python train.py --time_shift_ms=100 --win_length=512 --vocab_size=32 --encoder_parallel_block=false --decoder_layers=6 --decoder_norm="layernorm" --decoder_activation="swiglu" --decoder_inner_norm=false --decoder_cross_attention_every=2 --init="torch_default" --residual_init="zero_last" --grad_clip=1.0 --epochs=101.7 --adamw_weight_decay_other_params=0
Rows from block 5 of the audio encoder of a small encoder-decoder audio transcriber, named by matrix and row number. Rows with one number belong to one neuron. Each number is 500 + 40 x the weight over its row's rms, rounded and kept within 0 to 999. All counts start at 0. Numbers have three digits each. After the name is the row's rms in percent of the matrix's.
After each neuron's rows are labels from the 100 clips, of 14976, where the neuron reaches its highest value: "top examples" is what is common among them. Only what is clearly more common there than usual is listed. The data: short read English sentences (LibriTTS-R).
# fc1: MLP up (encoder.blocks.5.mlp.fc1.weight, 480x160), inputs 80-159
# fc2: MLP down (encoder.blocks.5.mlp.fc2.weight, 160x480, transposed), outputs 80-159

fc1.230 095:555471544539497453438498456534532394486481511494504557475452545436476494442479516451513496509503543471537498528445472527461542520479549514414539474483486481515463495416480544495463564448483470503532508459497525519490524563493463508496489467
fc2.230 114:486535494516535500556492426532562467529487622530485486487502510486495536515533542524545519506536527516513512580513497467465525477435502358444468496541436532550482529483499486507488509455548523479527480481430490520486470542504538487568395512
top examples: text has "yes"

fc1.179 107:535487470495591465488458475540440541487514454458496582471472483451437530498533447453528459451461466504487533571427437446556538498559524485492518498506537427497464521478472465500454506454482515451513440548495547543547511504496469447465508489
fc2.179 091:470485507491423530466534485462519493458487522556533423493518571497539477514512516504487556456523557445500471425542521521450489505442488520503553448440497482489515429495515536464474506581500495489511551485516459491456511483462552548508494536
top examples: voice: female

fc1.285 086:538507484568460452486521397504509546461531463434460461587511472469485460488429441542479598497515501486493457510529469472463521481450477525470482533441504456521506472444501467546513560419447458464478492545480494483451492462487506514512529472
fc2.285 093:527468517560475538477472498522501490513539462461549536453574547582426483486505491474445439489495480528426546500509513454463523540471543506442428472542512520468499486504437502472506446416482506510548565483459480477537546487469506476458508500
top examples: voice: female

fc1.256 104:499574470582449505457600557506437421529553464531465530522507481479556600536523499496520471527475518453598516561553522520504418527476557542558464491555506529561425496531499494485473541524494470463484530523483500515506549458444536478520450528
fc2.256 109:421450538408517553511507489532507495533528514520500467465468502463541507586487468508487492482478461504460518505486457483512465502472487472538535521514483419465457511459510489472523503547580432511532454469526389496562560562480524517490489523
top examples: voice: female; the word "i"

fc1.284 105:511557499460464554480453547574533453458483558469474530509469467465503505518559476449503494529580465501501486461557478462509461606455533552442493453441454542481564446433479522545404485550448522476535485516502529470465527444477534496457467474
fc2.284 107:560488431474481499531507525557495481487507436451510522487466432443491519555423523493476467575501517558519561552544503538557508479533500492547437481463481439473489433506588525529468485544500514491510506475476472492491537483392505499494440387
top examples: the word "we"

fc1.213 100:505545489541499505478505543502519531474506464438480480469501476496493463417421537449574498529451467472530441572499450509530407561481529483493484462491508566521490515513544535475539528500556497487432494514456461534490451457508593440515471485
fc2.213 101:488506486498489480508469521560521506554487472526545461443477516465490453508541457480501474559401530481508518479504531519557563493551460469526458541506489434437547423471513555486555453618495597473490415473508542516481468522516469496546503537
top examples: the word "was"; the word "not"

fc1.19 099:387529514508411553520480504474447516424489486461523415438521516523463498429510483497516422409535495502432490516534543525503467508501461433514439530525447585491438447464567511532531514463501421536559487481609465522468442455507435488487531427
fc2.19 077:520560429465515470556515507486551529535514465478482541541475476488528448569466461537489580552499494450557500495462468501488518503507486477491554456514592454470563469538437496537432462520491495440471443460376497477498506540532535479511462577
top examples: voice: male

fc1.407 103:501470480469492471474452559471477485390521430483450509474444472520472513463451477481486571486444570452494482504534477484498482493482513541490548484491534537471505447510590492489447485447489531493444510556439439470556504472494499396548561532
fc2.407 105:435494529452484441615533444509497507517455453525553484480445535506470512440511470482526573461550456559498420494505519512480490511555445428446470485541484500535518453496492499464483493557471500530484493534467534495530451523450466477476518500
top examples: the word "i"

fc1.192 100:484512476499558513530592599450505436467453496541477499471511521601464570543498514492515556552516502543444472567537459454458530514447542520515544473542473470463496519396491552489495478522544480483534546492509496523546561487472562510528518529
fc2.192 102:530462548440500550513494525445520497514553464532527528519412453522484571539570430513513528496453502479429515532526517461537531436529502457501411533580479437520474508418597429527532427480506538428551499430490508500465547543443456512427479457
top examples: the word "you"

fc1.49 097:466534529506499513528455523538510580421512447531486476471436476505472479522491478490471533463479482471444501526491504428504398449423455489479529494470577509524435441508525500537415537404524559521507491504504489470486441512490492465523564413
fc2.49 102:524534534508507533506524517510538473578527516490554413518458491629451456491510561444489516516532429505460471575450546486542539464485465532514509505521516457538495457531544473465496491449534486486487522480514449404439505462465445478540540501
top examples: the word "i"

fc1.166 102:556520514482518460519510498472526507568495480537534532482557460509477513473497521479482437484497561520512673486490502511456458481487554495496585524522500460466451451490538514534516489512495432490452499482489529490486483523471489406428537437
fc2.166 106:438551500545476498474532524476495554452560561492528450510513513497471510503491463515500528509598539534500466481432406421495518457504555456466457442490496570576501415502508469447411568474541528534516427556502460498515548536561491496486517582
top examples: the word "you"

fc1.122 091:486489472514587473401533462470474526482498475497474488407481495436451534564512522530469501480494457473506491494446508466469433469464505519535520438494526483544546381501554516518527487518454469555483513504515477427476538487591516532454498442
fc2.122 086:559483554488506493534519524537490494545503425470525493483515452488462452471540461564499491518497501438535492499504555496551507583552516526459523515494514494493476530487456482502481462533562514469457522561512466519470556536458475486576423472
top examples: voice: male

fc1.287 092:510459464465545563605511529395549536475470474499471463520567424449421549519461474518472487528566522491487522534488429538497500476455500513540518508508494525524498474485507386553559464471418481480444481494476570522445524451496481496477494527
fc2.287 102:471466548536472474488399583451524500571479497429536538446566414515448515438477486455470437561459532537443474510496455504454491538536447489545488461456438464522506538417507564539547508502450508480485486454496497554495479552460473466466516533
top examples: the word "you"

fc1.380 091:436529536541539489549529501444426466539595505555452472470543497453449524510483568464503535448461525493539491542457544478529531495458533463513557524540523484557501503521551511521537496554543460502517543535500547542468459543507511424517536496
fc2.380 099:578513458446419486467461495533527548508497535470546580507457511510488560509473496549561455485512494546463574486541439489518457476588466526485448487458497545483537548498487484464490531505467492494523498507536443507548529497525491528459466497
top examples: voice: female

fc1.444 088:468532481471545475475479494509552534490463450456521511545458487573456507515496536430506437467485487446546516449546437543536502477504471458518554435454496550417476512522499504426427489558471526540523464488438499558485499507489571502482556510
fc2.444 086:525558422448416480563490498478525484470551485499584523461563535423453484471489497534593503494494552568415563467471522509512501514517449527452494390489495446500496517509513533495545551467474483455473545518535472509488522471549487462492526534
top examples: voice: male; the word "was"

fc1.181 106:539486492464513455480491572481519439573519460476524527520611524531497532422544518494493506452537461472531469469476569607557554431511517568465518473494515452459413469491464505517513496436461479556514501460476526525495533534472486535554557498
fc2.181 093:480512511476534464489569488452460490481433524514497513517489502477513544525500413508477443593475566520466475489522495456530495539416541470443494477413484537494532477409472485496530520451530500470519471470536516467494485464576478409523497585
top examples: voice: female

fc1.397 105:527584454509527464503441531546481442459526467543513506566544540535475480455454492485558510519463514485569461485522492521416484497498495479518494452427508505500508448529391458431508529397516523538493597515588469450552497472528508507494482444
fc2.397 114:536523447481472510541547490505526485498486484548541573448469488468470561457516455485557506536466546487480529468518476504541558501498485481588522548513473460495398539478578498538539542529460498429493494430563488487510503537513490483551442473
top examples: the word "the"

fc1.302 109:563496525588546539484486475430490436496451461497498477473573520463477545457543523558508526452548512491469473521498506524443502538451438518516538518484498455538607597511500460499519441560456486562481514496509514479513473504512559580454472473
fc2.302 101:476461455536446462488444472547461542473491526446540466441509540514498405524555497529490433495489474462501477539512472500532497502546536438486462544542541522530488548493522479467573487493557485456486504507527508463452530545508441448437502481
top examples: the word "you"

fc1.295 100:450517498495466503509504517556444514507475588499430533559461511547516520446474511551488486541514480560471522543525485475406535500387472464544478509418563475540523462487436545473478475456501513458494494410494462504460471441545515472562443414
fc2.295 105:525470470547572530507495447553382539502466488450454489505456567502487514492480541522459508509440557503548439557491547481517489384481539516515446486491516522516593513525453477487525509414561483457546558488515515521500552498479514461479494510
top examples: voice: female

fc1.21 086:444464513454481601495444498555500456478539472553512510490465495536566514531509580434481446486516554487590521446509513489460490505464505486519547541560442468478449516491526545565496490483439578501515576554539513528439505454486508443525564535
fc2.21 104:495476542498520495551453409559475530497456469452593437449523492504475528479497456539464480461497486569465445486516490422418496529518528508462379491484461518479546511505540437500507503468480496558513556518474476553522490571435440507439482549
top examples: the word "he"

fc1.441 111:464550540442506494527554527476480458495510518562444446456526495492480519493503485560502544490619577608492423530434423453464509485561515507544468492512505498557526471485481544505442554512497545513495479528504483479496472553514503530493501490
fc2.441 108:491472522531452450520571546533468467407537491548541503418446473528497521505505466462529441524510558506519540488421495498493508468585549488515457505573464511547499469463462504532512486522504502460553539501516504432461474535530423547426486521
top examples: the word "a"

fc1.428 097:484497513446514528441474557464484514453482489591446468553427497502474515495505525525487545455415512526532482556569501435434485495513442547535525490478527514533494472511569429526439557437415550496508465521530531418448518467460501429462541516
fc2.428 096:444522520500537406567500420507519509426510441470521510492469513471451542464463523421529516509556541488477452509503525536471476544608450530435474509555457499533501555512581458502433460522455490533473495519481519458508469552468522492496461500
top examples: the word "i"; the word "it"

fc1.231 098:474469474529555459500506506484540568502496546494504538546527472522475561481435461503490428479492500595476455538472578491448445468480545522519480517508432438511473478449441442476476489490469409463422522539506507520465468438495504519474484445
fc2.231 098:535545537575508509517493482503512488482478503448519559534508460489451455459562490536506479549476482445486547506522484479531519528518478460471473508517592588538557468544557494476503499455492470529582457491480496470503503560468458447496519514
top examples: the word "you"

fc1.461 105:448545525503499521548439444509453520457470512548489433520497491438500519556526570529523484534483477538508496517565477488498516510513533560519529480514503531474472508471555561527479442537537536612486526534546484468528471528432569566482504493
fc2.461 125:495576533489519452557489435515456495526480518547434436546499487413499498518573588532486445537440489537485488483521481479501473464532488534482551431507533509473470494470545494542461471505530472525516515500488495454517445486476492527472505557
top examples: the word "the"; the word "of"

fc1.260 104:436483472602549464461490540531530516414560502486507479507478535486498528574485458474548443447524509535463482579410534564497541523445536430456482541463546501481507512517497557540431524489529534543464426551557504541529450486486500503556430475
fc2.260 095:524538497519535482568576474567480485484522517452442483454506495600490516508479490466498436488503506555502526520501479485459491481440508448474547565530486462593450428498461476478515473480453479452496519472452481489502534456458483560532554430
top examples: the word "one"

fc1.273 089:547605511472498441499485488500559507458435491516505493549505459478478510530527558451486498426516506509480537500515435463518578524407537460497467468441509486505450489488599498523452550574485524499463433544566540544522494464545504444471464528
fc2.273 094:590424535488483557536508479562529475558473477505457463516479445537490469522473536497455470508528471530476486498425507488483511567576404504528535500560446424541505522516525495512470514576485468474529558401562459550483490499442463530521467451
top examples: the word "we"

fc1.83 097:526507515472473511465492530504497522487397482542499569466521483462519516483503469415472551487463491503485435560484445444490509560533583484519453546501563576517455506519492486426483532550461434504567409503556503536533529487513526468514527538
fc2.83 102:475513519552556474508480454415481461529499532503528398536513574488446541493435489522451508504530485563499515490488465513509477463472566510500498457538457416483532511537466472532465464483523513432497558441484469475442447504568549485522465493
top examples: voice: female

fc1.470 090:502534451486498538469453519511577515424508526458447567507533472419515502537500449546504552523448537505508425511429468518452479492432458481468497497445499456500467455500558569534499533541434506429412450464487460484445467398455426507496552523
fc2.470 097:491487459506516546532485499511555440551463471537493406472535530562477502426515512495475474511504444471486510526506548524545542468445493523512513594592512446485520496407556463427569572443472531514566498513548505470497519498596561531463487516
top examples: the word "i"

fc1.262 107:517553500453469462499447489550476511442545375450475440533448531454477483471429485498483494592456494494476471493482442522557474478435472456475488402460532511567515451530525479489456534461517507512413536472453520491490438453540479516577496467
fc2.262 106:518555474395513483468537526483481511537498525532498566485457475503566486507490505541498504495428450422484512503482427482614506444502517417596480468478499496508498504547544534521532534507523465471472470467479542487504487499518490500541453537
top examples: the word "was"

fc1.96 104:504544474477453516495488490557513533507536420448512497535430522407512499505506475510522548561523475495477480457498452602534535447524428447463563505499553479527503529486587553521435546473438518538529513470554526496548496527551425507526534470
fc2.96 090:510455487519541525503528559538434467480435555503441575464524533550545490544499490499500453476500447518486474558485532433504477513535515500546515452492428540550518452508426447488502494526553512448464413412460522470461513433411560533542423497
top examples: the word "he"; the word "and"

fc1.453 084:544525472575531506575519481534542525525481481517459541516472519439515517500473477508591428568478540455542629474488555525561513496525520560535537437510497557490455517505476510459532469484414550508470504488482549419525510511502478525402516535
fc2.453 094:478530530469452443545494528491404443470501560543537483480501510496435563517436504443408564450533519613390523489484479525501528472469550505445457521501501461513479504543466451517498526465515426487473537460446481505496506507546512472465477467
top examples: the word "a"