{"model": "encoder-decoder audio transcriber", "dataset": "short read English sentences (LibriTTS-R)", "n_mels": 64, "encoder_norm_position": "pre", "encoder_activation": "gelu_tanh", "fusion": "cross_attention", "label_smoothing": 0.05, "decoder_fused_qkv": false, "eps": 1e-08, "one_sided": true}
Rows from block 5 of the audio encoder of a small encoder-decoder audio transcriber, named by matrix and row number. Rows with one number belong to one neuron. Each number is 128 + 32 x the weight over its row's rms, rounded and kept within 0 to 255. All counts start at 0. Numbers have three digits each.
After each neuron's rows are labels from the 100 clips, of 14976, where the neuron reaches its highest value: "responds to" is what is common among them. Only what is clearly more common there than usual is listed. The data: short read English sentences (LibriTTS-R). In brackets: how many of the 100, against the usual share in percent.
# fc1: MLP up (encoder.blocks.5.mlp.fc1.weight, 480x160), inputs 0-79
# fc2: MLP down (encoder.blocks.5.mlp.fc2.weight, 160x480, transposed), outputs 0-79

fc1.441:149089115111122080132189165213152098130145193181141127107142143106066063167082150093173165154133121108189109148141101142122131123083149085142184163144150109099163150161221152149118156139061125110097096143144121150134118140071093136134133126
fc2.441:127130166110096150130133093117126121093051139133231044155118094096161114154098152097139139151150094112132125131184151119099177075126083063147117133147216112109127117080141116106101135153096102064100112081152113074151142127092122121162122165
responds to: the word "a" (36 vs 12.2)

fc1.357:127118118108118119103123133154113064150162111152083122115097114112110133161117109114142129160098136118111107126123076154099151067191050182113151094061149117085157146112118105125138154125163058143143075142158078062078108086143180124166117122
fc2.357:171186164121133117095135148151128100095071188134144136075118137115118130126120101219107080103147102114173058072092159122158107116105166129076140148139095152134112094137077159143165109117118130134107126119116139138148151122079151155125059117
responds to: voice: male (87 vs 45.9)

fc1.306:107125153103119133117120102126109156116117135188133139145049091138153166055165138169124117123178103160136149218121182135107104167129080147120129149093129131112139165166156119180131132089123119092134118125157142113167087135177090102160147129
fc2.306:166070150207152158132118120119131138094118144146134153095161157198155113086127135158102170090210045105114130120128129155163161103095092157163099052138119083148142134129153120054067121100139128160098096122112140120100138076034164161147064139
responds to: the word "who" (25 vs 1)

fc1.453:105090088134105138132058082114166092131137131138099093136092094102161123117158095066142127080119116112173143121146148107124132131102174106212162140155157066157151174134092091158137113103151111075085139152100155181132131139120151052117121167
fc2.453:150161164125216121141129098156138124079126075112163116153164124154153176097112103164156148132108096079157093117142142136184137108134172128151127144146116129053164090169190180116150134181099099185169149082106127073141118116089158116112131171
responds to: the word "a" (32 vs 12.2)

fc1.34:107125103137141093135124164104105134131158095109088095110126164133086121120144117138165114089087080134099101161139131129094135141118111107124167083098122143076109070210102077131136134098107133096124127179135134106102068165062059128144146082
fc2.34:154080124173117156125095121116058141180147106171147195082152164124132146094079113175108168124095063117084133039161129127160135126127049125125156120158157153054096080108152137066093174093133090146161102127141135101062135104108197169171084135
responds to: the word "who" (25 vs 1)

fc1.43:116139109131108053110153134169108146145093123122096131134078128167090133105109186102087142097162159137121094237124130145119112108091164099115086091116124163147089080141143150105150116090134160101125099131163195166108165111119122113115134124
fc2.43:126109142085116087128067145161099152124158066102127149157078080137121112114090151127136115174154041115154129149152119137106131194116138058126145086155153127181089171135120102163112142142167122189147090123106217142091140133114134150111116107
responds to: the word "for" (25 vs 4.3)

fc1.347:109126104137091089173037185149144134121127167173080139124105119182133126076118141120075048153131147118142120192183099142137078138056128104124137114143133133143107203120153133179115133115129059136159107122044162129082111158121162067126134139
fc2.347:185144137133137121145126142047172158131134148148148143114166133179161166113112113191108152111152141133148132094150117127103177093156117106112167139089132153169085114136080082120137137147125080158171130126070132095136116131156190098105107068
responds to: the word "for" (46 vs 4.3)

fc1.149:091124098119064112124074180137149130153090083129127113102140101117123139113166119147113094165113090124146168174131134163122129149117094161119132181120155075090092117065138133112162192119062105199199144095090149070130132112122123086160103146
fc2.149:176112175115116146098087119105145130113089078131199160131155170161143169121128076144062154159065113156148154105177139136075180132166167129118164125104102121149147076105042057104176122103143132161207127106137058111094086117095174119136095149
responds to: the word "of" (31 vs 9.8)

fc1.424:120106081113121146145117165168123183068139122050104128144177125122105081095095126149170154200155104154045122112138113116127131169077104113106113135176157134112174123092150162106130068109151058059119103086107132106109077129102089112127125143
fc2.424:116129214060168170158143093131114101113103098102122117128092100140102103150151124131073118095158160119140129121054153161130136082160143132129074134117125154146052134151180110128127170116104128085113161106129131174122132097138146146128110128
responds to: voice: male (71 vs 45.9)

fc1.159:136140153073189094124089102089106169153096073139118106089141116107129068116153130184104155145130106131151071116145124166168087170141098127085163124114116084114094165168122160161112198130131164113156194134110095147201147130120105052170165110
fc2.159:144142108150100126191155160133159118111148118153170091109142145163114101148056125135172188126177074085155110142164107159067154124139118133119131098127129114097120131137158157131137080085202147069087074107156160184161099163105127150171120095
responds to: the word "him" (32 vs 3.8)

fc1.310:093121102111119108171122135130109097116169163084110171147129117113124172142118067127185081126112176112078193111114179124099148090172155117107176157095152107126148090154098167152099161160130070134143159181145166149125132138106130143160107124
fc2.310:116140126095182148099162159092166155127130212104134134170125195159110162087181145085082101136123130100072089138098139161111126131105134066119167135140103174137107110122132114131160171178120148101154134115111126127143158165072156183137068143
responds to: voice: male (90 vs 45.9)

fc1.302:167067171140121134117128147102105119159097119166065107081111114103056102095104200120119099169105137148142131096210123092141096171138116181097138160120095147093119132140165149164082118158078096096151122163083109115071123144091094149137169181
fc2.302:097162176107125114164128144105096155093105149132137213086177184074173102159117183098150183137113161081144124130131113103098132078177151092147163111119200149142165150122157116161111074077164188079085117076126135121163092107056127192155137088
responds to: the word "you" (39 vs 14.4)

fc1.144:102106075116134071092135172140154133104121107127105121184084109077147110108144082155117099098124123124166157120147168165116146131141099141110188133156155095105065077151093129162159101117133065053150163122114074042093131112086102073187104118
fc2.144:151095170166106138104095129132140139159068099162118118123115158172152161106157107107062129161149151119098126098158108148205146148068071136130070133162180177084122116073145123076089106128133116158164106113148127116073102125082156184155136148
responds to: the word "who" (25 vs 1)

fc1.273:131151149113146161139146165142125146103117111097098129172163117153154078108086105179145119148179120098106152049115130163123129147087164189174125137178138127143123191149143050109170130179079057108112138103107123156128092104137168095126198161
fc2.273:109141104147160066112162139129137082173161123089129127135113121029151116184146106098115108162138141136156131117100154094169148107165131169161117130104175074105114124155080136120108187067148158145165092119137122145164083162140136041163107103
responds to: the word "we" (25 vs 3)

fc1.388:124111108107160087092086156110132121110146121147130105109128092086109111147116151127185095096148128121089125143124167105125151079227105114136117148069103135115153128129143145109132147153155118189124165142139182073081129141113094103109136151
fc2.388:194147108121106132149124088107147110129136078099186205056100079078072174154102112151128135132175154144094106162122077132070130127111202162200142171151098142148112109162092144105139158132114167145113142116094139131094151166114120127141096076
responds to: voice: female (84 vs 54.1)

fc1.450:075111072137062144129153127179131113084104117102161195123112151104107128094152147154142094159105133118083123145094106088145168170183160056138169113105156128137152127047102137129065087210083159128146155104194109127139144149087134053139086117
fc2.450:123128247104114120110121132149157110154186125150144121097130195120156148159120146095114159139151127164163125073124067151093102109107140151114191171080135078069161125104136123124161172091112163071141127092137127105149155085120077154168116169
responds to: voice: female (82 vs 54.1); the word "it" (46 vs 12.4); the word "is" (28 vs 8.2)

fc1.312:179168101151081135069070185121075119150128194133168091120132105137131121059124153086074122074108169157108104076123146119075088132076111136150082161075082167067184124156124136138153159110069137073121123122096130138116104166145163134181169102
fc2.312:056107062088175141167118165154138125124160131135163099089159158126150103205188221126127102139145103161108086128199157169142111129115165102121101047182147112144125144177097148135096101170119147122124136172097123155171062119048083142062110159
responds to: voice: female (93 vs 54.1)

fc1.48:130163108167105147112069090140118130128170106106130061159128080112158186083161083115140082120155123172158046127093117150146108135185082104110148209145092147129115123143080125104154154133119166120139146133133176127115085126224125130105136117
fc2.48:130101144135167136141144160088154102118087141138100086068132157110129082169134100123084161183163142052082157101183122068136160126104201066123089119123132137099132128076172105131073152157089128138129138117134092091127132132074100148147116121
responds to: voice: male (75 vs 45.9)

fc1.395:083136039098120100109127131149035126133073160114135149175126116134047102081119109170200114106076166117146155116158112184135159085132108089061142075117139112089099134111085098126120111136114133084142189131108094142089122148100069074135139071
fc2.395:149087115136078093137098105140108144167121115123092181134104146146115108096126111119169129121114077149172068084139129109116184091139058122132061102059094172037129135137134150163138187129153124114138128101138105120106092149087137161100124072
responds to: the word "he" (65 vs 11)

fc1.118:140151078104106225099133166158153112094130156110108156126095093060161123070153133112128141150140157125137080175000131178128098146136045080151159120169165130108122087140135127081099105117110136067194145127133118144167140070102145124137126128
fc2.118:111098127132115131120191122081113155192065122167162177104128130127114120187102057106132207122158119131079165105121131125119164095100185081114093121140077124133179171114066098112117089123100087103055083062099108160118100113110172125140102177
responds to: voice: male (90 vs 45.9)

fc1.335:111134105147116129098187154110069055145138105164164044113140099114128096099125106172106102189148068111141153130110143117139154126115086156098151144191121148095066158136118155130196124129093121034084118146074154089102141074140151128105115144
fc2.335:143121139090147148138150113116109140107158113177064117121119104139112197077134095151181219152130149057119146108172137192129117134139120163132107171124079128111128132124121140165093139138162120148129064093104150086120059119150131076146061057
responds to: the word "him" (37 vs 3.8); the word "his" (25 vs 3.9)

fc1.433:153068095138128115139038102128176174158086128176095141113112082158079127112106179183100090157159128135147138155129139185116128159083137138162106119101120120128064113108103136159172144142112104131168159090090113107068124108112178069144163121
fc2.433:170121122115133147112143120085142138172109130105109211114128127149153180100105109171071155102161101161156147111156157157092203155066167123114107092075138067156056070152088103126204168122168127140185133106105087058136111123124160139104132117
responds to: the word "of" (36 vs 9.8)

fc1.456:150151118136111151184146126096133166094092199153109152124089115136105087078202075100084141153158167151174166147106115124133159094118111117141061119125138073119110112153165138112100154130142166148099110127191137106134124100165119107121072131
fc2.456:114129094128113166086155190068116109125127100161099098126171096066204159158096159130146157143137139108102079107089147092126122162116127090181203113117141162138179071104085124114131157125093093112188166155109137144135159066127134149128141167
responds to: voice: female (93 vs 54.1); the word "was" (26 vs 9.9)

fc1.284:049132098128134169109181079114097166091118110186073100115120066123149114089170136138100070122065164187161125116142100162112141100101163118063146085114132126096086133135096114108162124120125106109169172136111106131131088121107088098151169150
fc2.284:131140116167154148143157145129118218126106126128126134129119156118083079171085131098088139096127110168124115142115158099194194171086159130159127169167143072093171076120103075168092078134172102150150182099139126120137101159137160148061118104
responds to: the word "we" (32 vs 3)

fc1.220:131105122163052159096110174152123200129116181066110191140093141112080070108188120103118113116220144051124138106122106127101173172102105145136105110088109128071080068061158104152120138128112102122140149121132139156093086118083131130153104115
fc2.220:155128155150124094128148099096084134112139142089091154073101146155109143143108117090138164152074078111126088116128134090128109088163146152102132062182088118091081140094150082099147147133152167138151121133141154140125109147076137203130098141
responds to: the word "he" (46 vs 11)

fc1.192:144089113172079096158169209154188141102142146151041123119122085102126096127105152151132134136127101157181157111192077114139145122134149150107101060058116178083122106161122108111097148076096121120131159097104125078118143083128103118102116153
fc2.192:136121154094128121139164127124062134143113102161140107114118129107102134124126161063063088144125098129100072106124095080137144107179130169114088107110101132092141118131098088093142114127128142120194152124157088128087134104126155179050124132
responds to: the word "you" (71 vs 14.4)

fc1.468:119116143163109092128117134136079100127082094106105105130103101125163168141179096184115095132144107156116156096139078131167160147093118127122117142145146079113111131115124078174117161110140099193122085097119115127082073133187099137102207138
fc2.468:139129104209106124123123129152120150100162123078159038114122130113161133158087106150130167110078099109151115182144169107091190090159140162155169097173111148056141098156157165159104110128076129091152067080158127152113173192159116080148143147
responds to: voice: female (94 vs 54.1)

fc1.337:170129082169152164158092155107165154137130088159134130085082113148092116134138117093156119096162148075082154099108119128161158137089121156080150134160111175099098206181178103147149121140150139159103170135123150149084139126161134131104186141
fc2.337:132163145133137175127110094106119090099081131089096127149102118078118071131114060138171122164126183123119103059089190171134178170131090082100105140130163180159077170185151118084181178184127129138154092164153131101068095151119139134126132107
responds to: the word "you" (43 vs 14.4)

fc1.224:140094107124091104096102143123142129140103091121120134098148076135098093115138117175130056166131144096147129182190156176097133109155098131125078164148168057105070122079109149117170149116109115152204144087097130074139110133107141102156172085
fc2.224:131112141090108180120106114112163104106077110136161179075180167143137138096123093106099122166122183194172125074177148184087182121128163117101141084087098106101124112132038086139168131078146157165159104134193135135094101127090085120105084159
responds to: the word "of" (54 vs 9.8)

fc1.96:134118143121163145141192104120061123115171147173108144121157114149075180117140179081118104114171126076092122134173129080173140125117128124184128162120177123118136161141185119154106141120130106138089208129124125164177153075124147161090221114
fc2.96:101089135070115145066150129138134118131128101083111180110017148134156110095107066120186138129123156155145094183104153086096121072109134108152135101118133155120141064111130171136170134153181113113135112119123176077150121141154153134133114127
responds to: the word "he" (39 vs 11); the word "and" (27 vs 10.3)

fc1.418:171120175104131100124174166167115171115129103121150130133135131196155155061053162127129156230132157139115120105069170168142173093145174125180142149118094144215170108153138139135109158143174121129126135165109108122185129157091141112124128153
fc2.418:110131185118106122102072095117149129140105107133146144101166195085117133194155101090119150074110158140114154182133148120121112136139097162152125180125161115068099142084094132143162124124113127119166164098129110144096107103178120128134117092
responds to: the word "you" (34 vs 14.4)